{"model": "image classifier", "dataset": "microscope photos of single blood and bone marrow cells", "train_examples": 48542, "image_size": 32, "crop_scale_min": 0.7, "horizontal_flip": true, "color_jitter": 0.1, "cutout": 0.4, "targets": ["smear"], "num_classes": 2, "arch": "mlp_mixer", "norm": "rmsnorm", "norm_position": "pre", "activation": "gelu", "mlp_ratio": 4, "parallel_block": false, "dropout": 0.05, "inner_norm": true, "moe": "soft", "num_experts": 16, "moe_every": 2, "expert_mlp_ratio": 2, "slots_per_expert": 2, "shared_expert": false, "patch_size": [4, 4], "conv_stem": false, "layers": 8, "width": 256, "label_smoothing": 0.2, "loss": "cross_entropy", "residual_init": "none", "optimizer": "normuon", "muon_scale": "match_rms_adamw", "lr": 0.0049, "momentum": 0.95, "nesterov": true, "orthogonalizer": "newton_schulz_5", "adamw_lr_other_params": 0.002, "grad_clip": 5.0, "gradient_centralization": true, "steps": 8100, "batch_size": 128, "epochs": 21.4, "lr_schedule": "cosine", "final_lr_fraction": 0, "warmup_steps": 1620, "weight_decay": 0.1, "adamw_weight_decay_other_params": 0.05}
Rows from block 2 of a small image classifier, named by matrix and row number. Rows with one number belong to one neuron. Each number is 128 + 24 x the weight over its row's rms, rounded and kept within 0 to 255. All counts start at 0. Numbers have three digits each. After the name is the row's rms in percent of the matrix's.
After each neuron's rows are labels from the 100 images, of 14976, where the neuron reaches its highest value: "responds to" is what is common among them. Only what is clearly more common there than usual is listed. The data: microscope photos of single blood and bone marrow cells.
# fc1: MLP up (model.blocks.2.mlp.fc1.weight, 1024x256), inputs 172-255
# fc2: MLP down (model.blocks.2.mlp.fc2.weight, 256x1024, transposed), outputs 172-255

fc1.334 103:104115106137148114153086113128136136121121133113131122140098158097171143126153102145127133130132176138146140136156134089144115093159137114147180109156135151158124111140139133134079117146093138077120096132164070139106133115161143168117125104124058104104
fc2.334 108:134154144131152136133149145107114112124127125111176120194101116121111136125131110123130135140083142121123139061114151101100142153120132084149080117117121097140148153106141174106149062138141113145141118121127182129091118118139107149094106145121109149177
responds to: cell type: artefact

fc1.503 098:125100146112125141138148132119098122136183116096131141121103126129157106125147108142151119123147130117135147137110119130094128135139128096164134143115152102115142137132136131128065150181152146084137103117073163108111154168151150149108111161136116124180
fc2.503 106:135128119110145123114132128112157093162068122147156108161121115121149077090114139100156130140106100115141114101115109100143128112104173127112133137134121100168092098136141148135130082158117144126161176098088140129086096106114111135153067138097096089160
responds to: cell type: lymphocyte

fc1.199 096:115086097132084090121126142108137105117129128165142133136114084104111121155156127117153096154124128134184159115174119154129128130095133146088111127122109110125144104115128113141117101132108085086107182156167160170166091136122122122134133136141133090152
fc2.199 096:130150187095118157115139106143120115133191157081168108146158121105105089138112087143124134144124120119117115124140165089126128151136144121114143113095122114144122130132095125120109109117174155118130153100090130092138133108138134151108136102133117118165
responds to: cell type: lymphocyte

fc1.567 102:159117115120143132119101167119139104126111105093118134148125139113145159110143173099122116105130122102127158123128160121113104119174135165133135076131107100127136093139204100146093150110111132104130137112196092112134154121107121101133139134124092157152
fc2.567 125:175156152136146130122142149179131115117091140138125104158138143132141103129082101115091141089106163153127076129158101099090082136071130116122094143144135120143106109107118160087122134158168116101113108118122100150090148149159153079087147165162151119130
responds to: cell type: segmented neutrophil

fc1.736 094:121095185110154128115116096132114132160144117148167145073089145092129099115169117118114115150173113159158085115100116163121138103143116166146159110135128116144119121154109129120161100100135102124140128161108134118136105106159122194160158132142112116133
fc2.736 090:154137099157143101137119151100135079168124129175125158091163135122139140135099142099141108145140118110089143151104129101142101133129120123092098147119152104163132105083164127127141088135104150159122102148151124118111161141123090114137110169104117114167
responds to: cell type: lymphocyte; smear: peripheral blood

fc1.152 097:134135122149071070094206106106119121109103140155173155131127108132100104133089127144113110122137104141129173165124136124133133151139147119065133142144164088119113094168135168119114145104143134142100105082129161156133140081159116154150146073118085089124
fc2.152 108:113131117110142120111091107133134099177111099079152123125145101148135143110115100110089104167101162103110169116117082145146163105089123133115135124125094113124147183117123119166152137079092141099134105138147166116095109141139141119178132132137156144166
responds to: cell type: lymphocyte

fc1.244 107:167111123138120169160147126130120092058096084178116150121127124116113098111120108151096121103100118165110109083151154160152116098136114111152142179167090086105105145131165132114109125102119116136081115132162161147153125139112162108175138116159097141115
fc2.244 107:083155154123142156136085135109157155142156122138133150151083184130140151094155132162088158103174088093123156157149157161110125106092153100082110102148165162170132147100099110120105118142173146132158125136100139117147103076145110175127113117130106159128
responds to: cell type: lymphocyte

fc1.693 107:135109158094124124114104128126140108126129145145104090138124108101116154114113152132155168088169127143118106109072119128142092116155099115128114124082163096081140191114129091141131116131142117100113122136089157125083173121078112154124130146107109128103
fc2.693 105:168141081153132092124138155147172138143132148109137145097108160113169104132124136109146110185134114110120104108126116132082094132147156074124136150117157156126136133135120119152155136174112144138106114121185087119116091162147148141105131154119183109173
responds to: smear: peripheral blood; cell type: segmented neutrophil

fc1.222 102:140138097106138128101088128188096120191151135125165124080154163111101142122098119112130159124109095120122152129137109139096115146159127117135142131084124134137112136147166173154107141121131098153148129104133096116123117191156097124105097117136147157156
fc2.222 085:132146119124161110119130159120137129122108100140068123143131091118121133114183104148162106141100119132163157128124089085129115129127093154126162151110115102092120134107152159132145133151140083111106140161161108177122095099118096126137118122144095098125
responds to: cell type: artefact

fc1.169 094:157168153140126125147123100117127130109157128110113152127108105087148101172087125113166111178157158127104138115162138100104134080153111125120143149128140086125140160108140124114090130135120083102095123083167185136106155105161144107126084151134094122097
fc2.169 080:152115086109173105147117140123150118147136069102089070117137145118166108103161146106132167146129128111104129110083151108147122096100089118123150113121113111089092134131139112148127094103126178130147172108122077107137158144120126133112150136143124146115
responds to: cell type: artefact

fc1.134 110:120079111092117142134124142135136154108090123117153127118130089074084152086116153117162156084128106121131140106120161128148152103118169135122136121119137065173185119098152187104152144099133107142103161107105103137124125081119111097113099123117138155117
fc2.134 116:136175140112099170103129155134138148109154106128115144145113129140114134113095164133113140153156126101126157069155079157134123099115112118156130143145091127083120130127152123050139143128094141112082118149145137148110127148110150128179123130158111100129
responds to: cell type: artefact

fc1.514 098:143147128163121090152116101084127145119090103127151111173112117144154145158145142149137130152120124130106155107153081108142156157137132122089106153129158117143107101170106088115153098147081145135113156121090130140114112125124107173167150104153092128122
fc2.514 104:121116133095113200105106125169082093181145140129167132120134130103142103090141109083148094136129126083152136135132098134161129144128138132102058152106096132134142133126170124126088142131154173137179111140142131120176134147163118137117136100108103183147
responds to: cell type: lymphocyte

fc1.342 104:136153120097095151107175128109126115126114134126128089072071084099135114134161132124115126159134131153100153154135134119124102112158134067131118107149103151171127162137065174115140137129109154141156157103114112113106129124138147147120137104094116124130
fc2.342 094:138110150157169133130132119115117125108142167104091124126093179134172150154138129044143124136147129110162182111114121176163168173101122138143135161124096099153116114116133109150165093125102121143113140148137163131154124184106120095119110101132135120165
responds to: cell type: artefact

fc1.368 100:152113158121121130094095128112171143132141098112079102153105127148095135128126147156111154150153162118171101101120158121120116154110099118103169149139152129146110104121118170128146107185108159134129094148146123180159159105165101096131143161102156128152
fc2.368 091:103093157144097087144163128114087142112109144172143144114141128128159158139151133091121139135106129160131129090113167141159134118156130103169094103129098139089158121155145134117143187105128158101145151136109116139133100138099129147119137120129172150108
responds to: smear: peripheral blood; cell type: segmented neutrophil

fc1.363 102:124131144089111121112105131141150099107079116136097164183104101124138168079110110121123135118132123075113125120108121152143164101116125128120171116144104116130135144179213122129110169117154152090095146093131137062107135146125125116134159115101169133117
fc2.363 124:095170096117137128146149133110160130114095131079143103145109122112153120147133076126128115153146116141125054127194142134163121112152127098116125167114138147151114172094084131143128137098144111161143114067083144117113151134148135128073135104171122088137
responds to: cell type: segmented neutrophil

fc1.603 093:160123110162082115101119128128168138140081138172110118162122130102084138111113104142093176113126149127101108088139120130134138141105136107137103154151190167087090100136124140172090089140103108131131101094154098155115168106096113125107113157157120173134
fc2.603 086:114121117129150166132088152171125130162112112133109107083158109156119080081111115135118102110140076137095106123111135192092156150150104090160160145121127146143128171113138115122124139100150156130137142120101106133161126153140109106143124118117117113110
responds to: smear: peripheral blood

fc1.501 100:109100149086095084181127151144102152161090168141182104097101150149132152158158128101151109130133160110120102139124112124148103131156107118112115178140136114127128092167140154109152148119157123109127152108150099156146088145135118148135127095143106162136
fc2.501 119:109138167135118127118118102165113131135125123120104151135126182155105088136062112082110118163118117108137132116137153123137179118188071128115124148094081156108139129103113128153131095155081152082116065135107101099116157103161143117095123094157172130164
responds to: cell type: lymphocyte

fc1.188 098:122095149094110092130135118191107125157138174154139108113143169152129128129164093143098092139123117168142137102099149136165100139094151125053116144126101150106143142126150158111116157128179125175137151108162166118148137127145108172115120149103100102121
fc2.188 097:079151144126144075109135132122178116141149132118104159134120162144158124150106102129143118092098159091127098122078121133119176126126137134146156105109139151115102134105154138137162138196104124118106119130107142119090103148078125107156125116160101148126
responds to: cell type: lymphocyte

fc1.641 096:162127119106102098160125135164179120094102121109109138134131106081140109149098116098142148145132135144073170157128130096141146135117085108110139139116138145128139129091106148163131164102124110151152115146114129128120134141197091114132117103118135139105
fc2.641 090:136149126153122139131098131071117140135149090102198134139090126129099141119121147090098133129110130108113091133115108138112107106139135113150151124143129158114101128194135109077107111117121129130136169127120099148106097150138203169124143092139164108108
responds to: cell type: lymphocyte

fc1.164 103:150129097105146115128126153179172165169084094112150156128097128121092176148158141126078077153103143140134078085201119143138135139099114151072121168078131125101139105110138132155115119159078136134150070092134140099155120144146097115148101115157130112095
fc2.164 104:107108157142083107086110175125143187114092101129160123130143135113094108152105142174129110103127132172138097123104098156151103189148103158108108114166121085146121142122119102088118097107158176108104136118126123134170162163144143140144137124110133102111
responds to: cell type: lymphocyte

fc1.102 095:124154098165123113116113156134152155113134142131149134091118131122146096103130145123159141150133165137142129153139140100125115129104136158107119110150132111127127119163103162094110159127086097132134099119112158122118144095111081141131088151153110126137
fc2.102 094:139124106084154115125086104147068131129143136138138108124131148128121137117133151126133154094123148120152132070141124122157146180140099125109153136134153160123117126140127086177128107108119185134173134129113121094118079148128136122115154108109107110157
responds to: cell type: lymphocyte

fc1.767 093:138098107103132105074117082114121153124125160084125120129117123134140089104133165120120144151119114079104092149154122118114088141122140117125115129114146105155107139177114139084129124153097115086075122125151144120145143205153141124154119122102155171128
fc2.767 079:076111160179113083102135160118117131099121148105122135122124142142115108125166147154132127139125136091142156121144109092098138099151153127141135120145144130139171109079122155141117125112162125142087131131072130117113143089131152107147142102170115121109
responds to: cell type: lymphocyte

fc1.717 093:127118157103078128098142134136149120124139071112164146146124081115108133110113140145130066131174158149166155176113131099144144104155150122132147153097092132128139103103149081127147138141173080099137142115087108152135101135133140132136132137148126127166
fc2.717 084:117114145133146145193108138140137085116112104092092116118081111120132148085167119086151161068115151113154147146082134113098137116092139135130121094127147092152081126138118115106139137116138114090135148134174161103146129105154125139085122121129146169154
responds to: cell type: artefact

fc1.741 099:157114128144121106137162153073113105116125090163149109116136126160161135145155129092134109117130130146105114123132146147155182170120169142111153156176119142126136135182121115118129154156131132149142144125107155174114121144106113113127162129094168153159
fc2.741 101:093110148108124116127097141116117153075172148145147149140152114171136150185119170147148173135121103107135178140181124146146142123147159151143098100168163127132161122111150113096167130098111136151149108112103139120126101108095159128115132098140093092158
responds to: cell type: segmented neutrophil

fc1.149 097:124129108108112153116156178122147106146175165136159132162147152145111104160144123136109134134141150115124113107123132123132115144077100118161130125116104095130160142122103106144124146089129128103133159091136145128114131176105161090142162127133140133144
fc2.149 087:169145107126131077148164119127151128133170103166134086099123113129149146124157137150160121122121120125134184105129147100135110168128147162098135090092139096176122107169148130118076111112118098117131113201154106106112113132130157126109152149067134114115
responds to: cell type: lymphocyte

fc1.653 101:105101122138102081135129144156109157108113137172165130112098127133121126092155113140136114141111126140109146129159127109136145142076138123113094168107166102127101123092127112125134145114109133124109111115110157134109150100170137148133094095133133103117
fc2.653 111:147132112156158122138111134117100101088160128110143134139151132117146154124122158131075095126124125136154165128074123171142144106165125149146134120097100152118119120121108113152074095151128111100089164132156150085099099131152113132113160102126120118160
responds to: cell type: lymphocyte

fc1.634 085:125136140135136105114109134110152084116126142117110122153096181169139101124136100131145144134132140088118126155120115119159099103148117160138090141101166131163198134056118126133125146116103113128122168122114137138084130143100123071104126112102098113152
fc2.634 089:105139075086106098160151170167120128148133070173121107092113157137130104106116141100144126126089132154101112139163121144133161119123107174133134102099084145106094168151134098131101125145151090137134126124168110112136072144121133142164114132145170115104
responds to: smear: peripheral blood

fc1.42 117:141097108156109133097136134122201102143107116116085150132108160125113131135122144110172123132102114117166145163174115104115112146129133087174107088071092128123108104172139091151109113142135118137155103146131153125130147130154126094144081124169108164160
fc2.42 111:114134142107135161096160091138080146154162136111072096174161095162136126152151146085090123142118176126134104136154147109103120141148107150113125122106142174145126118125104171171112127159106185158103123120150086145132134156098143102118160137118078121097
responds to: cell type: segmented neutrophil

fc1.273 103:126088128126128151111132144126122129130153080080158155123143133184120161121126109088132139154106118139110124104160152158124111122117141138174113118121130134104126128101137130098139126080131100140128106106116111134138148160159131160122079118119142152102
fc2.273 103:168108122156120117116108117145139118160139101163138128148107138087120134110111146121113185093117157144111077153127127158117103130141095138162101149115139157197150135125156138134114118149142084119150146143156145137149141147154142127097120138121119111131
responds to: cell type: artefact

fc1.480 099:148145170121085152128091164134161115187146131126108135148098133077098155162123219115143109147164128178116138141146110125127076139109154126150147102129128112122079130157134138128137096146107128115135118108125115123079123129098076141146119095090155111138
fc2.480 106:125071145108138097072142172112178139080133115112110153149115090129198124133098125129134149146086145124161119151131118158130121160150136136124176123180098166131156113154136152168147085108141125168133129163133134131172116150104148098128183122122170137116
responds to: cell type: lymphocyte

fc1.111 093:149145148110120124108122159112155163130095150133124109124101171110104190140145131115102178145163112148145135104146128125161144160131159134100107143171174116106128134102139088134104135109139150100146116097068131159095148173123135152056134137123089149137
fc2.111 091:139101138157119126100162137121117103132064138153109101133118144128133147130111089121122119153125128128122083120141105126106149116111077144129145115100108145117084146128112150117136129132130121131162116128153137116134100119110112132167123123160145170154
responds to: smear: peripheral blood

fc1.457 109:169157104109162139145120126124128114108160120096127100101092164137133109118103191129097108182109138136090139092134117100151144110173118105117144096123126096133130126087163163122111164140159093126093108122148114172107130136142142124152091111143160087123
fc2.457 118:151118178135097104098134111142098092093137153127108147120136152173123101104146113138133115122167073093091192142128128099094107139119101119121125110132119120129123113136122079117164120139122103110111107115128130144134081131144126165085093132116112171146
responds to: cell type: erythroblast

fc1.228 103:154123109104112138126144069144097121186144135121118140166132107139107096100140130127143145128167135116118133106112098096165137130119111138139121118170115092133140142179119136145099125139142120095078119112134113113066150133121104137164095156151141151139
fc2.228 098:128110109156102096076130119145112141131185116158098128122131099121151122093116135148104122095138102094103100154164147149114091126138168097129157104093140122156141154151136104153157135131145141137147130109122090132149124124091161100084147115116134120119
responds to: cell type: lymphocyte

fc1.230 096:094117113145130125131152109133139140128139169118101126117135160148151152144133132095143054120099145113176131117151146131099113168120123158122104130128144159139136155115137146115151153128104179126184094151081103107154109169116131132147128091130100098107
fc2.230 096:153161100136140079088113137137140091146113091165106124098145139173115142109099163143127129154137141171122160116160103149130155117111141132123177132182118157140167099114106104148202166138118125124134154105143146147116114122102113119130089132121124141134
responds to: cell type: lymphocyte

fc1.348 092:149136108118122129131115125137144092117086137107103133177142083097093160114077136111099159151179159125115147151131153104114117145109115105145149109109103141143126085119141114135158034134190115124171120121140105141098164130128105162121146130152139112110
fc2.348 087:127187118138134158140145100114109113124149104131100181099144127137156092106122172107135087125161140113122081122147145149134098130141117118088132159139100132094100160143109093120068135103141136120119108101181131140144124095146153128145137119125102139102
responds to: cell type: artefact

fc1.55 109:160085135166137135103098088131109160185142144086151114108145169156154130081107167106135175152117143143137102113100128139172105122141107163103155119151142149164121144104108139104107152131138143148127158134087121124122109125134134116115126131096110109093
fc2.55 093:115144083132136159106134146146095143130127100146137162118098092119167142116163147106120120098152111132111147136128190156094108117109136128114141151130094099152119133169168118171116160137120100121169125149105083129109175112143147133114182114134126100098
responds to: cell type: artefact

fc1.294 100:132120121122142115145098102114167150115170112133124073112160098098101139166112137125135111131114137109100116101121109124105106159116106100143142115120130135193119138112164125139124120125138122102151144093092120128114135127128116083101125122107111160139
fc2.294 103:100086114105126139132126114139141148119133171128110065136107132125108155142142135145127150104153133183108118116133112129117118135150135117127151128167108116163124176083077132120140131140136138123110147121124146102120125121139113123182151127138150145108
responds to: cell type: artefact

fc1.350 100:124123095147181117169101167153125100124094141120142089105124138165141140183145147083157112189123115178139139114151100133131124121136155092117138156133130080126149159106151094104150131087120130139147118111157117130145126123155109152124120138113104132121
fc2.350 105:100071141102098099107147140126102133141152124103151141132107114135159092137168136139067127143107081144108113166117145155125109101136110153139123173129104140116132117160096128104113149110114090125130147062133125176095150122092165142114137120135153124158
responds to: cell type: lymphocyte

fc1.160 091:111134092148117166091095111163090123119140155093131157119124150125142135106145154129123097153131189117168142190093127116124140121133098119141130087174133134118105114138139132150169120130134152198115120155119169101132145119120169131133106163126142131128
fc2.160 097:123123084147155110161119105140134122086142126134099126158145136158165106139135150127160135121148079145139112122136130084116119107128103170123184120096146126148181186109145122113112117143092118136136142120121094119151130146138131121127152097168098109099
responds to: smear: peripheral blood; cell type: myeloblast

fc1.764 092:142124157109182118119094149118129144101091113132138107164138101135116107145130146190124146116136146160153112135103079128119125129114154114141165152161117098124111138125143131102120122085137124121127058165104161138140149138089169129130109127115136140129
fc2.764 095:151094153125124172113114135097072114134140193163125119147110122123118148161147125102097147119140098123108131119109147120134091103173131131122121094152164112079174101099101098160168092108126095106144118132130116121127139126130113112109126183147118134143
responds to: smear: peripheral blood

fc1.146 100:140118136102095092110122116139127128118170118109140132120170115094154088109160101135157128129126159153080169100169158142127121099121105143126146124134119158129141078117158126116152154133141122114113118104115100125152187126121187165173118165112118114125
fc2.146 106:126144149164121125125128142117113133107137143103102114167100057121117158174134132137101159129119134111145120163093130154171119152127118120097106132089170108162148131137086111130135115145116115154177096122156155068153114152142137095144080131146097149123
responds to: cell type: artefact