From a checkpoint of a small image classifier: num experts 16, 21.4 epochs.
Rows from block 3 of a small image classifier, named by matrix and row number. Rows with one number within an expert belong to one neuron, the router's apart. Each number is 500 + 50 x the weight over its row's rms, rounded and kept within 0 to 999. All counts start at 0. Numbers have three digits each.
After each expert's rows are labels from the 100 images, of 14976, where the router gives the expert most weight on average: "responds to" is what is common among them. Only what is clearly more common there than usual is listed. The data: microscope photos of single blood and bone marrow cells. In brackets: how many of the 100, against the usual share in percent.
# router: slot weights (model.blocks.3.mlp.router.weight, 32x256, trained with AdamW), inputs 64-95
# up: expert up (model.blocks.3.mlp.up, 16x512x256), inputs 64-95
# down: expert down (model.blocks.3.mlp.down, 16x256x512, transposed), outputs 64-95

# expert 0
router.0:431460499487507455497490440491456494455526510494522496490548460405557457516487428535463437569522
router.1:478460542438544475412428436446506533497449537466545481514480516535534577583450441426490500517447
up.0:486545542520437531407488511452507435434552563484542479441535583443449491436505531591414459496519
down.0:458440434500568454510500481529504483513470421504477521480438454494608523452525482579551511505434
up.1:501534434549388470336507519527553528432531425485488474424569536524484442480395525507483568490509
down.1:499465495429571485525493447441565446473494589591486525519538517588597454501526453443553427547457
up.2:495505520576472509525454505441471511511430503474535503639520396543555466461408534505570512560513
down.2:479508460517568449486547399483547514479509511453443478530391476545475544553455482510429483446455
up.3:496468512592539464439486552520548536501534528573516498574396586557512540500499431489364492438440
down.3:432525500441522495502487549491505500388491493483485486432564410469512550577443510552547531551498
responds to: cell type: lymphocyte (47 vs 15.3)

# expert 3
router.6:542445541464603498524490505491496530515539541562524516549653434485538538505464438436478507469519
router.7:402501504473482535488522510527503475473439520586502446546542495503530551562498522492515551562428
up.0:510536528480488442536487518437517525503468582461492516478603519451458496484511515552582528485478
down.0:469561464592568554533455460475494472518465506456557472488481464522544548539458498362477407409470
up.1:522495461442486494495462530480583430571508518449588459524545513549530510449568562575551527543480
down.1:567488586516526464512624495537404546452529461590456513471455548441453532537441427442507413439549
up.2:501521511549460537509521455517427410375487593472422513386534487464460567492466432455436517603454
down.2:557516457456471545495497471533593545534565485517567491405458486516520536415613609529564525506574
up.3:466490484522447520474593546514550419496480476488439463480546565476530400447351383427598467534488
down.3:492589494462612563546471539461568531575493557544478540561469454504517559586552571513441504539443
responds to: cell type: artefact (40 vs 9.8)

# expert 6
router.12:496427484470597489438435562450508516424525495506512461519515483535432498547472519533573409401507
router.13:465411481429582489483411559401518504486461495521455494542532480484463470576430533484548425445497
up.0:517447573576453476494495556501499509476553438534541519530463527552457503442439549489506515437469
down.0:518572494508607491502466454524543539580456564523421593465502491487537479520545465464520447519539
up.1:421438485505421598560485472430545538472521488491540427515434544502540527505520529546543544550528
down.1:424486501510500519533541440537580514414448522429563476565463536504503569611614480478497481436467
up.2:556458559486520442602437445436525511510542529525489528504543493492525475568477560441485455485559
down.2:511553430514508480523532580449444553414426448500475532478547555476537533483476427500518486578411
up.3:502496465479576503546471505462561540566496477489523405553468520460470426508496560458513451499413
down.3:474440571506470465489545546519449434467537478569522530531545536505461554505480407598486522442536
responds to: smear: peripheral blood (100 vs 16.2); cell type: myeloblast (34 vs 1.9)

# expert 5
router.10:458416453395569400402405450384478500478447558503534459526609485482495530522495462550536422514478
router.11:497407557483592453412473498463469508459531577500555517525595426523482553517535399559520498467479
up.0:564515510489515545487503569537480494460536555534471439534494537530450504489417436460527363479503
down.0:471582499515547491532516427562471532557479467542565541389457531451536454520573545464506568392457
up.1:489518443529452553545463443530491449471514491579434498525528513552489503482498502390633435494566
down.1:502553529505538386491523618398486467523507454499546510457487423434432500502496506507443497551430
up.2:498490500467481451508506562569537478464514576436456416523544449530494472456437475469459515558548
down.2:423497538491565539498514457447481536558442493536593553483569521511631424584492527486398438494479
up.3:462590519583441517543489510527482506480535463514486612429476476427549518439458425497467496471512
down.3:489449497486502573498474461577567417542550495462483433538492523534541480544537549493514517621498
responds to: cell type: lymphocyte (39 vs 15.3)

# expert 4
router.8:532550479516453514467594471547431500486506583557501469409515538432518548531565480525505451520539
router.9:541587500469545521570509458596352510532430498451505575454481503456503499400457465490442560545586
up.0:426521597414555480426469515590495535438497482538423522452479558525448552537461464433490432564490
down.0:528506594580460462475566506447457530599474541544557497565545464480482519432527459448392498462512
up.1:430471598522552593516462524462525429476517442469456504441529530471467560537581521496557500456385
down.1:556570506421492482465460498515428532575475492494487482501528534609482431470491386503506478517533
up.2:577504533516452519498419592493481394521512564469521536477524540493479479485459521499527538512401
down.2:488465562489531566427498461397563528476429415461526458576459458507550497544589505541429410454515
up.3:465557458574483504576420470577420609485510506478552555518554530442538499475538467511490565518513
down.3:520505529474468533479568477400560528456508506480545458420417517475522437453508519485482477540518
responds to: cell type: lymphocyte (44 vs 15.3)

# expert 8
router.16:506515527480462511445527481557399536448488542552549518481547385502519480555479434471454454508533
router.17:521518503497482548464500492503379514469497497548529486452536498458560466534563439538487497565580
up.0:493432513502450535520446507463559530461529478513551386454578506524481504541534546576467444555380
down.0:595516395516602481453505361497504597496451506529500594552475551554525477470547526468639528429499
up.1:522527496494421521528440477474513470486511515452501454374461508516615527452552409510434564543589
down.1:563508520434490509460546486513519467592393459412466502493469445491438557471516521496581453509363
up.2:518554524525411525428497488490562571491533551499500537550508495542506469578505503545413528562516
down.2:498541464659586550369485480524444474521447480515541369452515474501544525453497550459534468428534
up.3:450431436438506491570492424434544512417403478503476608587529471440494517489430516573487520463491
down.3:478509444589415489455469487508535443537562535521502430484499551501514503447567442507531488459411
responds to: cell type: artefact (37 vs 9.8)

# expert 10
router.20:519499535420570512436523465490549563494421555577524519446529447473445574571540463476563517564456
router.21:502514537501520488594530516565423504520530544537494467516510449419515428541518436547417472543571
up.0:423523552391447552645491521476456474574517510541504401462508450489507474536581517507496485473516
down.0:616447516546491411440564476566526492553483477485480562498487527516503536467452428539467493535442
up.1:420538487434514537537532454534501531499484492529591452546486483471530495460480403603547448432541
down.1:522489484501515475543418431520532400435509436491455469485492493553617586476603561501522431473470
up.2:534526513498610510488506463524494471493424553531474528589508464492454510504421531507533528455508
down.2:449429535492496508501564505479526531562496474443540484494521597510524460568501550423490515500491
up.3:430559531374520421495461421502535487495562484539576532477439577334549549397473540582483499474479
down.3:521518467490530546497595547538486489465518505434495415518528483524482451508584501516561449463463
responds to: cell type: lymphocyte (45 vs 15.3)

# expert 2
router.4:445477504458562402450509501549476574477483499509531555595516496535477534547526467437554500436467
router.5:502460547520525441519449466452521528422399524502509505529515472576476570613523460543516423469421
up.0:421507565616534531503507469424513542454573385538446533519457418478515479489590545429499436411470
down.0:548513472475516527506537538427493527455490480555463452478494554498523498502453521611517598513533
up.1:442490547456465444487479495524503504417525507514546435450512481591530564466533506520521474489509
down.1:515494469489464470423534528505441407516482520499436487538515462445454473503457483501481559522459
up.2:479509444563453504556566483438517480459500492468511533543417490582545490523400451490621536444561
down.2:563497518418596512493485493516474510535530470484506544440578492400448483467516513448483461494453
up.3:487467561595479581495516535587497473440407562400513439382488493493471457465492456535405568580587
down.3:519491444413487500531456491460448513524501528347488539448538546461513481551402527465475554535478
responds to: cell type: artefact (28 vs 9.8)

# expert 1
router.2:518473484445529454462469497458499544419446506510473533521570427505493522578487379501532435447469
router.3:554467559477506457438464510471445559466444458549537525492494511409535557492480464543482424554484
up.0:541490542407471528493567388564517581492424498508574512564502500505492510525501507572533499563405
down.0:434518515524475468500373544442439440523491515518481556436452504491494551554479467497441540411507
up.1:449487524448489459372491547477532454458492459489528558517430529547452548470569431551554607470451
down.1:525476407514502481555474485486510571436456540629449365661540522500527450573448498464440455493508
up.2:480519486408495572588490509412471544496530584488511557534531542548526552395529540514539534557509
down.2:504434486473473468432554457527534463469504436560468558443454468541491483541466538618492516463456
up.3:368490461524535564503565581406565503429589509567484542597414532560521534539551496412580503546460
down.3:552491619501522467525412462569465490547434534587452558486589530396503486506521532476369486482528
responds to: cell type: artefact (28 vs 9.8)

# expert 11
router.22:475434533465576418466459468455579485483475444533518508537546503511493551588453399548537437420484
router.23:456463532491512386388496485490531488506437509508483549536542410595468602570476390530569443518441
up.0:482575466526647565427507464464443462476501470552464528489504511427534597441604506458502478498409
down.0:532397572510456509614456508482526510403457504461582535556458524558494526534478424466444495496528
up.1:551512476447625567491507544455544448553484490427458480431422473487503441486585554381487436543510
down.1:424471498465485465548529547539452593463553541514491527466541472540487481546520533523539561480539
up.2:490576439623541570528456503469451392540440493437528549461443446423578383496405533619456476464524
down.2:504492559526457498398588476560520548553644456484476571463487605531510499490548560508449551513431
up.3:465504517482467591468580563595582462505589517527589429547514527466582448478509495479529582506484
down.3:519482549479602532570459444488450550492394536443524588516597523536483534585446503411506527491460
responds to: cell type: lymphocyte (37 vs 15.3)

# expert 15
router.30:574567542508507497559505501598381496550532468462465524474477536428567472438540497559443537552553
router.31:458486478436480495439516442466489544474458624538514472479485535535490498610506466389546477561432
up.0:367472549484469550484530437460480463502529470559500474537538487450470550525489455470538438473446
down.0:539540460514533468476508463563468535531505516456512535449465471501470443491470456462437519582486
up.1:507475516537489558529378540511558481449541439467513450489555468466444579462549496502500505453505
down.1:401520543508481448555529534513450468541466462522458596470476368551518441550467516487500473471495
up.2:563545454519514530600549515440520434554542533546498429496473445458508508513444504480509484500500
down.2:561523528466496545478506438514507654497545535481519543492489448535566487496497461491501506488416
up.3:521447501505475407393529486525515461512466593423528550561449471544572468567460413491511545523478
down.3:562433569527422525555490594410523538491512457507503520474511498536525557541461501523525482579530
responds to: cell type: lymphocyte (47 vs 15.3)

# expert 14
router.28:430422523453493508557507457493482572471515554569554493528468526418457481552538449483505454504458
router.29:463478524422511429435476520491436567397471530464513549488545457474446562508513464529498482495420
up.0:540530511416591456521456515596474512579419486484553417448501480447518588529570427457462493574483
down.0:411495515562452636429585515430583498432526522529502583542499419505617481528534561416493553433521
up.1:534603519490481528493455557593446478505428544517490530501523447519540536539496532412488477517484
down.1:496582511539567528587597568504582521558504488501668539460512459481504472406474529522423560531529
up.2:447385528470544423565503604515550555481510535461480462490482469469559577536570619520494445477484
down.2:500524497541506475490412471546465530426508477575436461521513576525457431500519469458513495461489
up.3:432484491601542533467559544497496505455512497490397518504503547456485577427380476454494465526501
down.3:559477552452516562476437517473499498475486498524503455410405516436580453431504442559446566488552
responds to: cell type: lymphocyte (38 vs 15.3)

# expert 12
router.24:450471502456540387457432527485542455481487468455516530532551522574515557597467440500533509449446
router.25:440449567498590497521489534425450511461393527461571509508590432415387461519550502531581427420461
up.0:558504515583416479577439419565529484531517533583612482532500495447508469467540461517541552474497
down.0:455527467485557516431503469492555427453472461474493535414465442511464591520448554515458461499447
up.1:464537505476510544479473568493570447458520443501482517452521503533569447425531544490594554448504
down.1:501476452440443434474489494466533567441486579487503481480603508492535491533440469505443494460504
up.2:607606463550539524533509516621503504511474522517541616479479474417526434479543505526452491553579
down.2:548483497478469428446480532512519533507483507468470545507570543497482525487452539446520619505456
up.3:545508444416433513520421566461488502479523564512529522550583444487535561555497538520389583498526
down.3:513480529590551469524511395528367526486537504586397455409472526492487506497539447540601425439493
responds to: cell type: artefact (27 vs 9.8)

# expert 13
router.26:462368529425545524394434525452491453465540508545461501496535471559496515576418465491471412448502
router.27:424436512524615505416413524462545538409564541526525423552468515523470545570418524589503465439399
up.0:471488494511533510538464437580467486514534402550420458496539579520505460435527494518567541506536
down.0:486443485494499511477547549471496460539516458547447511513505531567605462504553489473436421476562
up.1:437451437397569467483438477542463469565460446434541496472535471538535564509496574462470472642450
down.1:485446558544453531570492513451480549348522557503528498558508485458457569468519453463511527477476
up.2:501449464546433513531480463509492470495487502530471424474511496507535581520582432537462458494466
down.2:560372478438517484565471437567419422390508549418475529508524455466477560527492462486525576573462
up.3:434478511555535381423444540484476435550534468449479507452482424516534485578557539466522523450456
down.3:561499467499469593547539483527584479415465511546493493590497652621466460457477566512528397511548
responds to: cell type: lymphocyte (35 vs 15.3)